python train.py --dataset="Sentinel-2 satellite tiles (TerraMesh)" --objective="flow_matching" --cond_dropout=0.1 --logit_normal_time=false --fused_qkv=false --expert_mlp_ratio=0.25 --experts_per_token=1 --positions="learned" --shampoo_beta=0.95 --eps=1e-08 --precondition_frequency=16
Rows from block 2, named by matrix and row number. Rows with one number belong to one attention dimension. Each number is 128 + 32 x the weight over its row's rms, rounded and kept within 0 to 255. All counts start at 0. Numbers have three digits each. After the name is the row's rms in percent of the matrix's.
# q: attention query (model.blocks.2.attn.q.weight, 256x256), inputs 0-85
# k: attention key (model.blocks.2.attn.k.weight, 256x256), inputs 0-85
q.142 105:244139159110166087115068103135096125109155148147127091156109105163118126114130143142173110142107121142095099095086131090068107172137085129151109177165091116105148160119150074132127191113139115081108136150104119085145116084113163147094139138070075073156164182
k.142 096:176129146127106137154102070134115143112130091107098063159126106159127179123140161120129106137100133129101124110127099131137131138108045167142098093166149132084170166151115107142104152148173109101137124164115108062147152092059153086110115126074073124187177163
q.143 109:085078143136129110103124164028149129129157096158108151146117101150111136101142094122160104067103098104095110126111124173137122115091129063112186160116159132195089109120116157150114210109110204155133093202132173061124140139140121110112097107131121154125129089
k.143 102:099109108127129148135113154123062125141166164073143194084134098163116091151150123117151140116117132123121165123130112170096120185126129096097085104104159116113175054109160157151141140145036136136121106161069155092182145110099158119103163146129095083183125140
q.144 117:138114147106123102104144092087182187098105102119075122125098158070120080137139175164156101154102096126112102131120155095122145112183058165177129104149190106133055148114135075157074148131155130181163153120132145143131091079119159150191138076124094089144135132
k.144 109:085187122116115133108175126165072162113144144148094120115101158038079098106123149109127091182098124135124094167116148150125122187178121110166135071128125135108134156081155138107104114122153099129162163077137130153199111116140116148154152089156118126219113143
q.145 096:112170151133133175104112155112179009142120156223144168133172115102131114145130119107094121089089059129133181157121101255113194090084095095108122123148081123151075154117067126121132098166083131126069091093142155144135151203127098138172075118179165124105138151
k.145 093:157077112147117080138098117097136062150160118152185177157173141150146136123139111142100097111085103112149118149117103156104173087150092119156119065155128148139086093149132129076144091190155108158107127107104155122109170159086106113159073116170150172119180157
q.146 106:157141154124092114136087140164146126147124145093142128117106191155124056119099130153108175102116142123090177110087128049117105157133128134067172128199105121146153076105108117124129123116123103122164136143091168120199098118136173132135131094118126083147121097
k.146 114:104122115143142093152035157141129184120171120093113089166141094175112127141142159144145138103105132155124123118117165120148129103154087145110170105140206103130203112137149130140076108127091126185149141154140123081149102089152195109122119112081145083076162115
q.147 106:128040107175109150121194174139116205095137106131131128129133127128096085105141095085103084116139162105185108137099153182135117122138127119102112116116144139131115129070159109154103140136115104102121109066094158159107130097174124115116134136144075123072106144
k.147 103:115106087152111168145218111170154235082118132154105154115129140121104105129134101111145140125133149064141114156124169155193079139126118155118126137130218102152120093128097093180134171112148115125115121111086118158140083089152136105151187153137097093146063108
q.148 105:125147130125112113183104036182155129154117163144122141140115164138104137153109117173128106095134124149138144100123110077120099117113124120084116121137162165123141097124148140156146143125186157070123145152077143111086099137117161092104172181137165116181112136
k.148 104:159103130122139085175052077147142146133164103141063146119121153132101114113129127093088128126122134121101116143138125107123130044125096102104180070121131152162175093130179178190102092120214172087116107060146102128179201101168154094089205137129122135103171147
q.149 110:119123157145092088139118131148136080107170100083179110125105100112209117124124174148125166176117092119122098141112164167111097093140183115112172148179115111107176094103096087139119135115097121189146092177158150164117102108119098094178026061130106109066153141
k.149 105:047133152115118154186077091115131108143111148134197105156122148094155148104136123081135070160093100136110146109132095123128113184128170098146145116168113110143119090112159101160150161126148127135115142150139119140108132103214064140175114111182083163175163175
q.150 094:081133138130094115095114095146114101146173175088110099149121082104178198106169080155130198083120170128172127077101159087171084100115129113110177140117143122119156091103139129170161140128196138120098155176133104145076156087142149127137136102117101141135070114
k.150 095:083090119183129137112138104130138113167140096129160099137130105051091132125136121131124135093113114123137127143142122088134114145127200095083142168101110130142074116112168102205133070100153141129128143098165134148141108092179123120140125175092162136126171133
q.151 102:068101124154115133130170132109082057151127132114107133110155143079138081136138188161153118111126151136133140101094137149171100203136086145148100159130141125118153123100101085169135082153082098136204122155169095090152112112065180131127131102106117087102134141
k.151 105:058154102149127076093150171119103105105157092148143188102139124074115106131126163112109129123086129114092090077116179086111130114110080129186170171121097146155093131122122135197091116108143117129114143136188103068142148100061160119135077117109180129114097123
q.152 109:092175144146116122158014171186144166115111110116196134150116126085136098116154127184148136138129168123170113109113145085114164127129089159120133124160188131139122094109156086182124116105129073156175156147127158140159126108079150108148126178139102129125098123
k.152 099:064162144164138109080004180180159148117164172124184126163126115090153070137140092161104149139127097116141156174124180143116079141161119087150151139156170111138148164101130072128099149146158125172113110135131148192158099075048116127145185123100091101130163105
q.153 108:113073095144134109152210197179117117120157121139146136117144137110127125114086129085156102137117135130110138155113126152081109074115061158114132098121137110127145167120127115084129124145056128125115085139118110157102112134113119113080158057128125115063140127
k.153 104:073117101123160149078172140183125164123120121111160162143161164145156104097120101106136135140150126091118105130129129105135201128137133163157106089108116149151066085127132201132150132147146124088111119114121112072140108109122107170100112112196163145122103090
q.154 110:178082125181132105148030103165150176140124127161098151140099144125083123146163108160135103125130095126090163105106131058164063137168188098175160154089125104158202119125121093138151167098168153094130160165105127110157156063132159118146182184105102106156161091
k.154 116:160139136137131103157093153128149138157156142120083171156126065119103174162152105141087115114092107188119185101135153145141139097154095102141165157066098120115164132138139173098130117114124192086122128161102153088135180091110177104105179185117153110152142122
q.155 111:144104146134177114158099150175114115161116181083128133105140155186166168116049141132105103123124129154112116128122149098151164116107149162100119144194106120113191103107117113114125119091116137139163145101145166105135156212103120169123214091193141132141143147
k.155 110:099175146121118114137081167157127111130122137107161132136119102189209146133104151153067127154113128109127116153116158093122140070137144142158119185168079137107171135140103131130142154060107122134108115106076112170121094138105106141130121153162152119050118130
q.156 118:122104151161131071118137132161112117153160114124114127138122114079086132121137125109101148180118114084117084142129135137101120098145100166165127110136106096112080124137099148137090117102181155080100172049141117090046091134130126088093138115124141123185165101
k.156 109:143138131150117113186119149167099131152180121172105085134118136078098150126084160150116187155153135129125082128119134143129134162145145179163096127178112153137088128127140080155131105134077134081120189050123141132074080146106152139098096158122112131130141120
q.157 100:119147111107096145176125163101113152139062144188084158154103121191094202110133171155116087155139173150122114103117037217135155148120193166122149191155129137108107131140135156136152090123126127146125098172133113148104160128140141135128087174137180117170067100
k.157 091:189069117147142155189182183139095140135088158120098167164157097194138208091139167171113179091119135139116140124146120211127087128092161106104183124121145128141121115130164102093118112179114137128151120146113119150132131128154162108118109150127105130172144110
q.158 095:162182127127145153125143152153172103114135165153165116120137088126120113082126134125113173167114094144161095100146151150112161165136084145153144109090143130108126111129040115037108109097066124075108145152116137158133062133121148214149153093127193127084094167
k.158 096:124151135123114122127142084121135155123117161147130156140112129112090086104158165120097152166146096141190139152141114107118146161163124136158211171128138127123146106124118105056108093135058158107111110121172128081088115104093123143149175162099142170089159156
q.159 101:121137145079174086130146149129111128116142000118167093120146132102156089125091095125089113165170119159108121094134149097102117046114092138167111165126121173085062141127152100158104135149159107129084114103090099130162121128068132147081106149116079131164146100
k.159 094:112186127104115134167132120086140163146145094039105095130133159059167111143107127150110060131174166156098099158140108052098155151173102117179075111128158119127095176120185088135113110102154110105107153091094117157132096155078137160082103140127121123180114148
q.160 120:169157143147129155127155172138150146125108070123177103087148116133103099146145155137111102084137153147139109145142153029136150142131180155083068119082086158158073168098084102086105144147105190119109200047137171108101096142173048147153130123164166168166115147
k.160 112:195139135128132109139158083113153195119135093144123146142130105145073095169159146113159145135139130158127192111127138122135152131153168144105170156107096149143119206110098155094141149084106215135128175088130167111122115160148077106166144087129143168142109110
q.161 093:115110141127126138090098067199104130119161083149131111155097132157107158135155126137129137149061137119119138059120145075122181125127055129163154130173051111110119101127153129159089125129182180053143122175102137048075128147143171137132135130127098122180163148
k.161 092:141098124137097105147121189120170124164141105132077132132143134124147146130114143125096167112120123129126067169129138090159131074103062138170203163192066131121115160137119089159124122132153101065143096098114138132102102089032147093123063105125151126137099105
q.162 102:161144103145119088158107109133129144099133125132107138188171120162077165145116106119136132161140123097120092096101182169110111148104165159190104166142074149108127136114149105126131107101086091149102128152076099191158119112192140135115095114126135117154133145
k.162 096:172094125164125140155140118049128100087135184085081082114218142161095119144134100154120121133141126141130151073129118178094160159134122184065079176097148143141157135113147118098179127088142101213123105175088136199107123114174115124114158103141171129181165124
q.163 102:113089107081123101145123148118108114106120105123105102148111125149047222126103097091121104110129130171157108140143117111110148122152096132141047129130169156136120119095120116104088100166093094074113144175142132132081203174084133173146057117167135154096129128
k.163 103:112015128122125097148122135132091095118143130111073147144124118187020160084123124114083148141159144155152132181139128080099105160117139127113075135120154121114146120105093072119107110171083066060114153163124090125119136143086134156166159157103099158141132089
q.164 101:080139109138147118088154170075135122121130134139174094115119113090178150147126089127159080097122182130181095144117130218104126150118110124171134122117125093133150114138073154118129160161148105195109084151120096119127070096118078131119031120132169122129134108
k.164 106:092076116101128134032152132137107111092097132141204152170130112138161163095121145135187070070134157128112100142133141166147147127115077133116130153140147149128110115115177120147130115149097120152139113125108138122127107124209106138123098174079158140119101093
q.165 113:117189151137137133070155123107138095151132084116121114129158106130168177143095139056104080078133129129153147149119144083128140166144141146206137137130075160124128096130141078090164143140167162093067139103154150179071132162084082139126103183119170146123136142
k.165 102:112122131146137109104142159145173116174109095126081073105116130094125121136133163074093093161111141119116109129127143090134157103137143156168150159135094119114167043147101104158156142161159179118110173088141106087154140142126064144139139134073122156133122152
q.166 112:141172132109119101175196150100129111109132142084132145132138104056169132128158127151134143153152151126102106098124117158115077110129149116081177133109160119140183087159134133142145121065034123219189100152106172164079129122110201124102059131138106116071127129
k.166 109:114111134089106151179187106148094080137111156110127124138122108105160126099157112090104108138124140104104177096129108102137125105119136101138155107124121121147141102147101139148153170135073106255151092111102133107096136090114155115096152134090044124127148112
q.167 099:136157118152155137117066157131128115102151101102178136105157110148142161095138154157129161160140101074130092107144142097118076054107054112144077168149115101117188160160147124133114151115091135139144133172162125144120140164112135129100109058184113121145150104
k.167 100:053166106149124105126047093154145169057117149116168102116121114125131169138116100149088135173140105103112125086141144123094120133110122115170074143152116144102155181141190171120102118124143168134159094142140130130165177122092142132106187092151108143195094159
q.168 114:170113087106154178112143118148139100123181161109132143118116092171137104119167110109137101155158123079134149128143134148115113115148087175095121070144195149152149151134070115061134141207116132086113125140111140083098182124097068144144168103148089116161119140
k.168 112:127158100124132128069113100120134115148125107152083133128128110151094095146112123093097129167150138131088158154141131139124175115166130142055137115139199107110115144110114178075140115174163125097095143124143123085058178117126110143137109090138158161082157142
q.169 110:183173164118156155116143187133120148097153181122176146142125115118116059130117092097117123168129073139131151138148159213109060145124095076139136094123043120128202134091144109181073126146050104136118152141070128066177153153110125121178141061115133112153157152
k.169 107:117112161134160119130109161178089092106131092102143120170156133129111137128133097133115070157125091131106108072109135143135065122101106152176133135152112125104115110077106107174092111168149136172103107162112135078129177157106140093161110099133162122074151112
q.170 105:117161117160131165083143086038160090156110141139054130108109137132167151144090131143099099078155131128134192144092125138201158072138169116169175166130062115123174118115111154109150143167161159119083186152104161106096140190118080124142179159141106157115110163
k.170 097:155197161125167175101136116062126092105148159080129158120151124109158163127120134140071135136133110145150131109114131102146162069100174135161171131126072145132140060138159131074136141123189155171066149122145139080117092155156098094121125120083143136098131148
q.171 111:128106155124131149108198103097135125168137200096046160102146140060139138131085150117119094124134113151127127143096144236140139161158138102206209136112053122111161071082130169087152169100157089145160123116066109136151161094199139127070133142158126130155128158
k.171 115:150069106139119220042195141076093133125112144130115132098129170038189148082115136123165074103123159089118093091098165146145094052104104174147129163123077119134122062087157166144142171110127095156160096109052100083129103110205108181122125136159156128092100138
q.172 101:151106137118129152185188101091167159107109136112135127094099169146137153110088135127131128140117110066132167159149105151128091118115101079138114086173101135139104056156122088140137132164126058118220130156142151146113055159117129136155080060164095167156133170
k.172 104:091109123151134112214133119101113129123158080119117104135130167144132142140126108162098135141156150104124155137125105130142093083084128101192143101161142139129059033154115094124122131134135111156138122080124139127120088111154148104124058120171108158138117151
q.173 110:207089122096145121127182086117117140138173123088124079124109143153097114111073136087100128101136162145123106098114147065152113126149091177082136109108163116138102147123108153169126139109121155078116108163054111096154163109116174139103124140223147086112130097
k.173 106:172109121099125168146176109142146167130134174106067023097131131186132076130105116110143197117127132137168118115120106069115086134148142177091116121120127102120201152092149130143141152069047127068150120153056115121189118134182192142118163162189174091083118140
q.174 111:117135115156092155100137205150115115152138129180153130092158133192168140133110131077106034113097145097120102122133129119153154129133089171079102100120149117138092158158101145184171117178147140217095140179106168172094124112156105142095113146141157119135112135
k.174 113:112166111168111114134139143179119120147106169160095152117169112201157150116129130087096085136121156108119128135118131121166160126132122145140108124104106107126143161166152145186153098122055109155132119164146128144129048118163115125094145156128208112099133095
q.175 126:094124105103124209117137192101095165153115125164135112121139117117142169124115101141142079102110173141164127128123112141151124139083167157141098132133094143119097131140163132117148060152114174113084140037111166144073159151142092147123155173146161155097109138
k.175 121:145151126133125151092132161089099172162160104184082153137155101151127160120119121149091140116123167159137115138126101159133148142134151145189138179123071124137117074130154135115141121085140097167132148084103136142134082141118111127127076138133198169080091098
q.176 110:126080134137120128141172177130137177119110100137079133165150180157039127106154126119134143183140130101107109128134117101126121106161151163103130149182197154083087097145139077122096109111074178157077118086093088108142071132170134110126145115101075119146166118
k.176 110:141139122129136123150178146110125177109097169103059122086120192128050133138110137127180158139153128118131068119121143164144137219157159140187145110147185144153085133118126156092153157093056149134135149132076105091138132155152139118121113106136080111164103111
q.177 104:116092127095155170128141207175132127103105169115171141118132089151165129102105145113116144134111139130102114117136170133125147194158080181099162108151202116150134134151131114162137092126108148143085124203116171122111184173131177191153169201135149117134146124
k.177 110:093109156099111104074125186192094095142153074153101144108096119143148096123106123129070129184158129156123146143143114152118122117160130166039163114145160117126118116116126141148117106089173121161059102179133146187125179138097126142133163155130123133077116118
q.178 124:085228137126133142098121172176132088154116078154160093150175123144194110146112139126088141099151112127103174189125114112112136068126183213084166127127121143118101140138093165114139054167172177142049142037173125147042143160100083108139097112135160165067138123
k.178 112:115173112128146100162109144134126156130130191110169130111149124064180100150117136155148150115176147123133155170129130128072133141160129151115157105133122141141149125120122121098128109170142165129120127031126126111110166168116097101133158119136092203118145147
q.179 108:100129145094103128105125185087196075127104135119159171155159090123155155118113119148119132056089117141097114132136135120141116122097071104178102185130132161195132104106077119113169143123170149098123120127127102168123122149094098137122147150142179145119132113
k.179 111:129129137123173140082122176172125094132080147138214183125158103093120107146108156170152120110134147156160146107122120099126154164084094125170125209124146173122123088136170087143169088113111130044097140107131139120129128157132119138117147215136164107135118135
q.180 127:168158097111149143102140172079119116123127168184123098117119087055141117140139098121136103150153136114116122110137117153117138121117091122134124129066101110129113088122160119071108076155114122132105087073113083217161149115156166135098122217118112117169146112
k.180 112:122119109127134135089107164108170136088129150130127116119143081028182149138123070121193086096121143115111147104121117137107124057060074159198136095086097115140161101167118159081105147108191095129114106188102125195135128156105145145116049132098183128130146126
q.181 110:107159133136127025125119171131098126162140142087098084135125097078106181116099139127119201095150107150090148160097171077116132176146188178092106109139158095119131148122152093142118126159100161166102174128133115129109106098145142123098097096063018134190154151
k.181 102:100157091146124172118128086097127080136133156120114097147156136051089133124131153150183175146116070128163136126129144098176141128125201147081164137102176137118133170126096107188116145137180221162128193157162086106108152087155152106086119086076059140149120157
q.182 099:155103119114128107115185104103118176099141066090074109109184139204184108138113166112128043117173165121103066138152160039166099141168037165108134165114137167099092190126093109161141118122120146143132108082128140148034143100107095143162145108113127163093094147
k.182 098:156079141139128114136178113170063154141172083128090086131161126182144118134118141095113086116145158160132112135136107086114195157167115152094122159149135119145166179108133131147160114117126142066105121069169200180109136126118117142148144088107144162157186170
q.183 102:115159158115114170129139063056151089154105152172167150133126114090127122127156158102089137099141127158136161106150121119154139131119181098119160089139113088108150090113063104108116135100130174177108162150130099059132101152127134118133124192183128115115122118
k.183 102:148164155121134120099127115096176072138147141162197144149098125032186158128139125137160152036115131145142162131111136126109119114129167122161178109151115141158149130106108152128131122085113175145111116185115197101153144163136099124145110097193157115112122144
q.184 115:104191129107089106171140195068157117129120186070120116161093159063120088127160122127119216179150084120128150111164117169120081092150128124095111081183159147114134155101098081174111123137119182160181126086154090196229147144115191144120111067156074124154083108
k.184 109:064134137142131134159160121124121105104156178150123156120117140087107151138117135099179109144129094107066124111115150119091139070128129130143121059135231125118141127154168099133117143124152161140121134054198130132181180143100185105123148161124086104170156127
q.185 122:197083148157108108159154080110124155099124180120114093147158146040088079160141137131123136167107114156109125112143130124133125162168148081151121145149123129149144095109127086133132184127136098115155109147105045097147132071131160120126122141078094110158164134
k.185 117:166135123130139183139140097134134105093126081131162065115104110014064088134126107145197091161123102135133122102110182141137082171125138085086092126114078109123092109127086128121143160155165121113150112185097078112109177104142134124126079094114116094137148143
q.186 094:082154128146125163126041096054168095141152130118154194102158134164121173123178164188103067120145068158140149143149128073110144146139157096094099162154117127115147144095140108154118101156115152108171111110140141078127150130070157120117061094151065162151095156
k.186 089:046111144164116126164088120121106123152129070103051197160081103091088133134123140148130186140096118129105089160118137137080113114113161113119124134157131087096157162130136122149071164156156091084128102171113180077155103125052119118147093088145098084186104115
q.187 104:155060135105124157123132131112099107110115125088099158106124158202105196098132133133124094085092173104154117151135083224157145165115105089190116138087120147118098139117154172105138123141040106154121121230131095073106102140177110100134131152135137131115114106
k.187 103:205108119104144085101178134136094122095070104154155140151126163217086175143112103097116113137123143084105140111130102104128079129070094128151132120111138154114114116142215168128129143133085109133105085188124119098160124138157131068121139106150137129074128109
q.188 107:134086182101119130184124132126102190090128154158132141155133118090080116103128138166138167164134146162145126063144162155125055105125081168108103158198177133112177120089138079136107138090111103139135158106084131142145161035120183160147155160074136104127104144
k.188 113:137146146088132095116143083190132193069133183159101140180085108125085118095089128115157172142104102118119117106106173115103143121133069167160179158168162141128159126122085134212093137097132113116150081107118108131202183097132178132144161134076178091134096101
q.189 106:158180138112138077138132164094157106116181130092128148124097158138081140145132124102092157128119120123119152125143129156119097073153106163139115088139144150123163112152102189086109105085103213109151128147154122110151196153186164114100221073170125123111166099
k.189 102:102110113139127071178117140126107099142140175111089087144130150135092119100114144103108176142161064101087168156137105088134087100120153199133187077152167127125184108156057102110167160125166180138166115111149074070148156108105131165129237146129121156159143117
q.190 116:158028102121113108098158145153132139105142134110108115151133105128123185170111106137117076170136096160139171191160137155107111126084140100176158111135097124072144111120128124080105133173133093139127126146103155084156091149094172126129089164135102113132140161
k.190 112:169095143098157119100137149133130182121143087142167101123167090107142231099094141121118082123164122139093130160129106132129158115093113102125105117126103148138067132132154157128122140166127060107143109135115121096162054136105147100138097184118154160149127124
q.191 114:143082140111123079113077190163092144137155144142116102093116089059121154115121139103141145165153130160124142100110165068126109131156157128103147137112132096128183145106196152104107143094084113122124188148125123038119143204125074130119185129106088152131145118
k.191 111:098128118125111102117108159115130118157124123111147098145102107073097128132169137141110152140132132138125175120144103123114086121137136151090117156098104116100180149117086117124151202123213125100097172165138125072126126147130098162127151137075056106190145146
q.192 078:098109178144082096140118107106132114098171090036116164118112124112078098139140108113109186181130104107083106091127152110082096135163147088102106147171159127120146173118095075211144109155128089134135121107112107121138131093093154172149063066096076117129152124
k.192 083:099089151127156127117225108109088106131099151170142062146127194111101082132126159124146131112162103153122158117154132115107071148138115171204144055114142123147131125137136105184151154133149070144176141113152126147139151156209111141122165119175089189147165126
q.193 088:163179090136138108134136105150103082100152114131141226118089101064092112168109126111200176114146139108105102105127146127138124087129138101080110116152167093165167168119135187171108130123159184082127131045116086175162167131133108104134124073107105116114146142
k.193 082:149094132131119138139083111113120102117110144131186101137148157061156094103131111174221133111128138136139118096109105112118090109082088124154084140160107104131117093149129127066137146124096125076140130087153119149116120123214127118141132107110173132007121096
q.194 077:136139121138149120086112165114138111125156141103163233111142101175140117147128121108105098063111152129118124116164137116113172115124145120070145094146170117169100161121180079147136134143084068168169140096156164126159159108068176115144125120130099117197172115
k.194 103:130119147141162143183119149052050165154126171158093083127115143141122069123104101111059103076172113153112122081133117189136111114172168186107166158143147085139120136141130122120142124053108060186115174152117144147097103136099095164120089105183088104059143105
q.195 072:185100109122129135132218085121066120115111125184152167193091184124157162133104126159097131128117146131118125107145072108120155183116142165114090117168134133080131081126068161132148127131186130072140132125135128139058150178148057125146079167122152148127141164
k.195 072:131083110155107157077111108221114094138087123129199178147177080085131155125136116108098084203114124118148120131121163120119145131084144127209127090202131140119157153116105088156132115163166142119141119142122069116124170105077148143138085154103133140162077182
q.196 091:135080156107106036102133159166152111118169188039122104149167109109127145130151105073110113156137130128109118143143161132119164109128124135060104137119093099148168116122078126076152127094180132116071132086132167159130177175151120135114209098141107174121141132
k.196 102:126174071131100143144190180123126114099117115133110180124122108119109152137177131146169145167099171109150136169109123101165134128102153112130127117075136142105198133109116142099122095150132227089144134045130145123166130135163172100133151163122121110142098121
q.197 096:143132118131136097038124098099140127098189097116084135060141107138123127125141109122106090079176177140107126180155156150116144098090142071150118164106124105193089081109128121107112128125098112124093146113151142211157150107102104086131116126068099139130128148
k.197 107:099121160154154119109165148064099169149103136152084082064158119115161126127120138180057078121167088152118107088110120137171131149171145128185126205091083128145108095138132086162174148085093082164149122122091113149074095094102112129123155152164138136121146113
q.198 088:023141165158087172134140013151160182133094111156109121153129094220111100164149129130080116163118115145114148125140105121096104110165116067156146077112142096181082109099135102147144171141089150117179145212107164065124087172101108107132103133158129150175141128
k.198 128:119158200151174107136192105064098155126154119124080098132122151085117105120084124092054142041178088155135171093114114182116149135192180127133201130140129090132082175136120124127129137111079086166126155171122121089065101134138113148137086089192108107118144127
q.199 082:170139140146147116136153167115125115136133103146132110136124114051174129129061143105053146214157105115133092116112124206149148113112104110216107115134115125146120098086158147107110061179153153135108162085068138124180147139186109147124100134174172158134134174
k.199 088:246149115099112086071139129192172094109145156141160120118107107126118156134130099137148117219121135119151107109136129123162168148093089136184103140125103129099146076145159144093084117132218131137137099067112088190202143178196092145118145173060179109187101173
q.200 085:141136127117120075153125059139123133157128118085092092145092142035125171160119123149204184120105132099122131112138157071094126144160116086050085112116122122133166148106127117151166183139179174133166161120142062135180150105136135102123115079059093109136146138
k.200 085:137033150115122108130179097152128136106082175104163135142136096126093130092132101182246127163111132149102112110119142106148117111074091074101096102133143135100142129094171108140151176162096142101153064135134125145120116102182159091107080098084129127178159122
q.201 077:103160155113121108127192118154109145151088115115146098131113139252139160124194137104074128140142145121142129094149120110116099120103159089090140105120097135125080158180173092145146131155125095115171108173112166077107094097104160111127111153105129119197155128
k.201 076:088135140140119116153120059110132094152124143147100085118154166119150131106124150084035166092101112138133141160112154118128151208163166109056142101105089151159132141095116171096158140103182110098121119191162139098081115086103157182106133109077156143131106114
q.202 095:175123114140116147066197132118149126133142122113131133150142059105124150146164147112206095118113123136149120131100156149129104153128189094174093180043077103160169164139117122064144127105125137145062113090137064135034150067081085125141138168159171134130124129
k.202 093:186113097109118125142163118116109100103137093087096105092126123130173166145110104157184125106089185145143081105132127124116165142115153136152076138141044137111047096115151124033113153119162064129111151166118115112080129145108105123121102152140144098175094088
q.203 084:142162104114111188116090173121130229154088143146143150104107086021093063095114138147080135190155143124097112095152140136158155132144174140131113128135168155107170107121139108101105086149160157161104166080141105119169180117143096155153126104115140164141123139
k.203 082:156155146138145106067109101076102178109116166181101129125117144108114093085077160148140133146143095129124103155146129168129109164168130128190151130122109130107173092117138116113120147139195115116101115072138121156106140154182048128118164091176176134156089124
q.204 092:154123139138150168115121091140133095145157132109218195136136097203210176108126134167147155022115133135143143192168128119127119111131162175092140115123147119146113148122150113128086043131072145109065137114144211191110118161088120135151139137156132135128136129
k.204 118:090089084131095145120080180177154153114134141111200141138142120217165156124151127167124088162101183105121102171125137131167109098083095124093136135162097142123108126103101093126085166131105126106158083150136179174137142120130140104121119137166157123120074094
q.205 075:058148103127141225124143196155116135133125103209181150120141141117113108117160133159182108110131123100141134099156075156148157128091084217148165175096148165140120081147132185125118076093120212187092107090130144151119159094135120126151109181186179148055122135
k.205 100:077141073094094119113118141189156130104127104159130168140124088172138130135161151118224172146084170119161099130133121072168139067116095134122126104120148144096184050116135123144116148168175149139126085093150175178147138091160119094102168181099180086065068111
q.206 084:149119136130133120178107139153108152168091148167131089174127148146143131088115085156122120092098159139149106119134138124213120146145099185156173194180123145090175143105084114146119145099130119106128150151107135084121101138126125152138113170229184101110069111
k.206 096:157112092143109169143086170185189112110112120149152168136117100128127137155160121089213121140086163116140109183137105092131110112058083101090161084168148145145123108108113108158106118165160151122161086141101152134177095124121155079130091165114118079136068125
q.207 085:153160147096128081098188132133135104134169108090152076104127068155086127123162103109194112084118172127118146102097153092102078098138151155098105208105078103161080124104143089073119156154145087142135138114115079132142111149093125148111080064144087159209129113
k.207 084:163123103113056143113113137116193109105063096136098125147131092132105146107195130116209126134099146108109146177098099135128117143045170172067116108092116125189173014111117158105121089149192119050136155112142144137136136125128122140142121109115160135116129142
q.208 073:112166129101072081125149063053105146117163150104054087123156162198089132146102135097199196074122109179147100164107172069162114159151123102170147168122186166068138163134096149142123147118099177121155094138126078081141139148143141088119148104128130126154188110
k.208 097:138152079115075137125152137144160072121137110102161177141117111170119139120152152157179140190121151112132104152115126118132106141077097082131131128125112109136190132115123154118127156187168173098156125124158125123195131120153144095139136113070101149205092122
q.209 083:124120129136139181094059158131147129114107024102193128110101082023107120110121112116091122102132120128164171107127170134116107078086102159083089138110161122131144186139106130200113120151197141158101091143123134098150162065130150147115087173116086133098153166
k.209 098:105112100128145087117083165164135092086120102122190155153108121058160140141154121164184140142092152123125158138129126116160097110099052120130059123161087147137191045163120132080120137153241121167136058154143122143139079100125147127132139131098145105128088108
q.210 075:043159161115109144126092100163140146122125178130143107126185150166132140122127116102096070136114106127170143097153162155155157149108180107119097170107129137108194191122183153108156136086099131141117083118091131143139142105110099119129157178186177168110153078
k.210 078:172155158124129108214111173113100138118164184128121109111108150164158168128090162150107160068127137152140124120097099163102112106146160133106172091126133104148127152141147156092148102108132121240137147184107148129088118092030173138109155090135062074151152146
q.211 076:086108136110121145171172118074136109130119165103094093142156179250120141114119127111059083203108133162163167142096108164102092141166140132139171111142150170107089129121096080123163116186093051098119072141127078117150115142173141123149095125183129139158111106
k.211 084:111161106134136117172109137146149116125124164126132122123104123121124134138154132148084162136136154083128118169161131088139129128115112145104148069134140097140115128154107138162112087167140191056163149148165144133218168140110162163111183158086113123194118104
q.212 088:165120121118088079155161133139159094147138186136079059153133117081113129122164112074193069202101113159174112154114128120104119084142109061124104101121142153136145123150144114110151132133167142168121149156142052080163170089125164168146099131030135131146130168
k.212 096:170102132134152118103234093134141107132164098108076091099128082145122174142124120140201118195134154138137095138141107133137090134112079128129149165075160126094173066095099193117157148148178160082154103141151074066164149103148159147128124133076130147210094115
q.213 084:075092135152108108137098141225107100130165148083146138087123171191159133097117096102075109095171109072107083084140142087160118072153145140144122062142165122119207156135118185163109104129172116103102116122142193188140144133140127077132140061173124110109088106
k.213 100:121128167126150154149102141163081123149182179107137104105144193151142070149081162103065113070131088152088172079126103143119133142210130156109151133116113143135076182136112150095159110097109109205121148166112127150101166112187098178134190076183092174102183121
q.214 086:177154141117132089148141085136171103151098152163083122120121160114141107104115098125151216159137149110123140117113128094102127133111144101148093101105059088152125160112149092090095194063059095079158149163080147115188111233161190102115172127095076104109137162
k.214 158:141150179143155156132145084065116139132134140121063072096131182081124098127103139120066130076195072163122150099134110174098165136190217135116083143112129108150082207161148151083148118052071108137087170128119113115092110175155092137135112093212098130098145138
q.215 080:087151135136105215145057147153131107119081158200082101158119132086161115114111129164141132105139088108092132156130110161123136088084089114169096142151162093184191132126092108106143122120145105080107140167135105128138148097104110108126126155111116122178119130
k.215 086:112112142168147076154096154090070183132142214139091124129116169151119127147135142149151125064102124130113114068142144090139169168147161167172160123169121125104080099158169159154124153109106068096096192165130124127122069131198119169128126114184107101136133103
q.216 084:059126143131096093108135104140131115106158047090108108133134098179104092136172115101101195180124127116141150091118123118104096143100139151141073139113073113105115146101147133109119121095076135155156166152113136076175095097120173108148190106127104126120166167
k.216 116:131158172136151073132203094059129141135110083111089081099124173129108096124087138104096123093178073164133139099135118157091144143189191131099158123098166100167085159118117171148170123060066132180082169135124153101124131139174117137138148145198135135104177141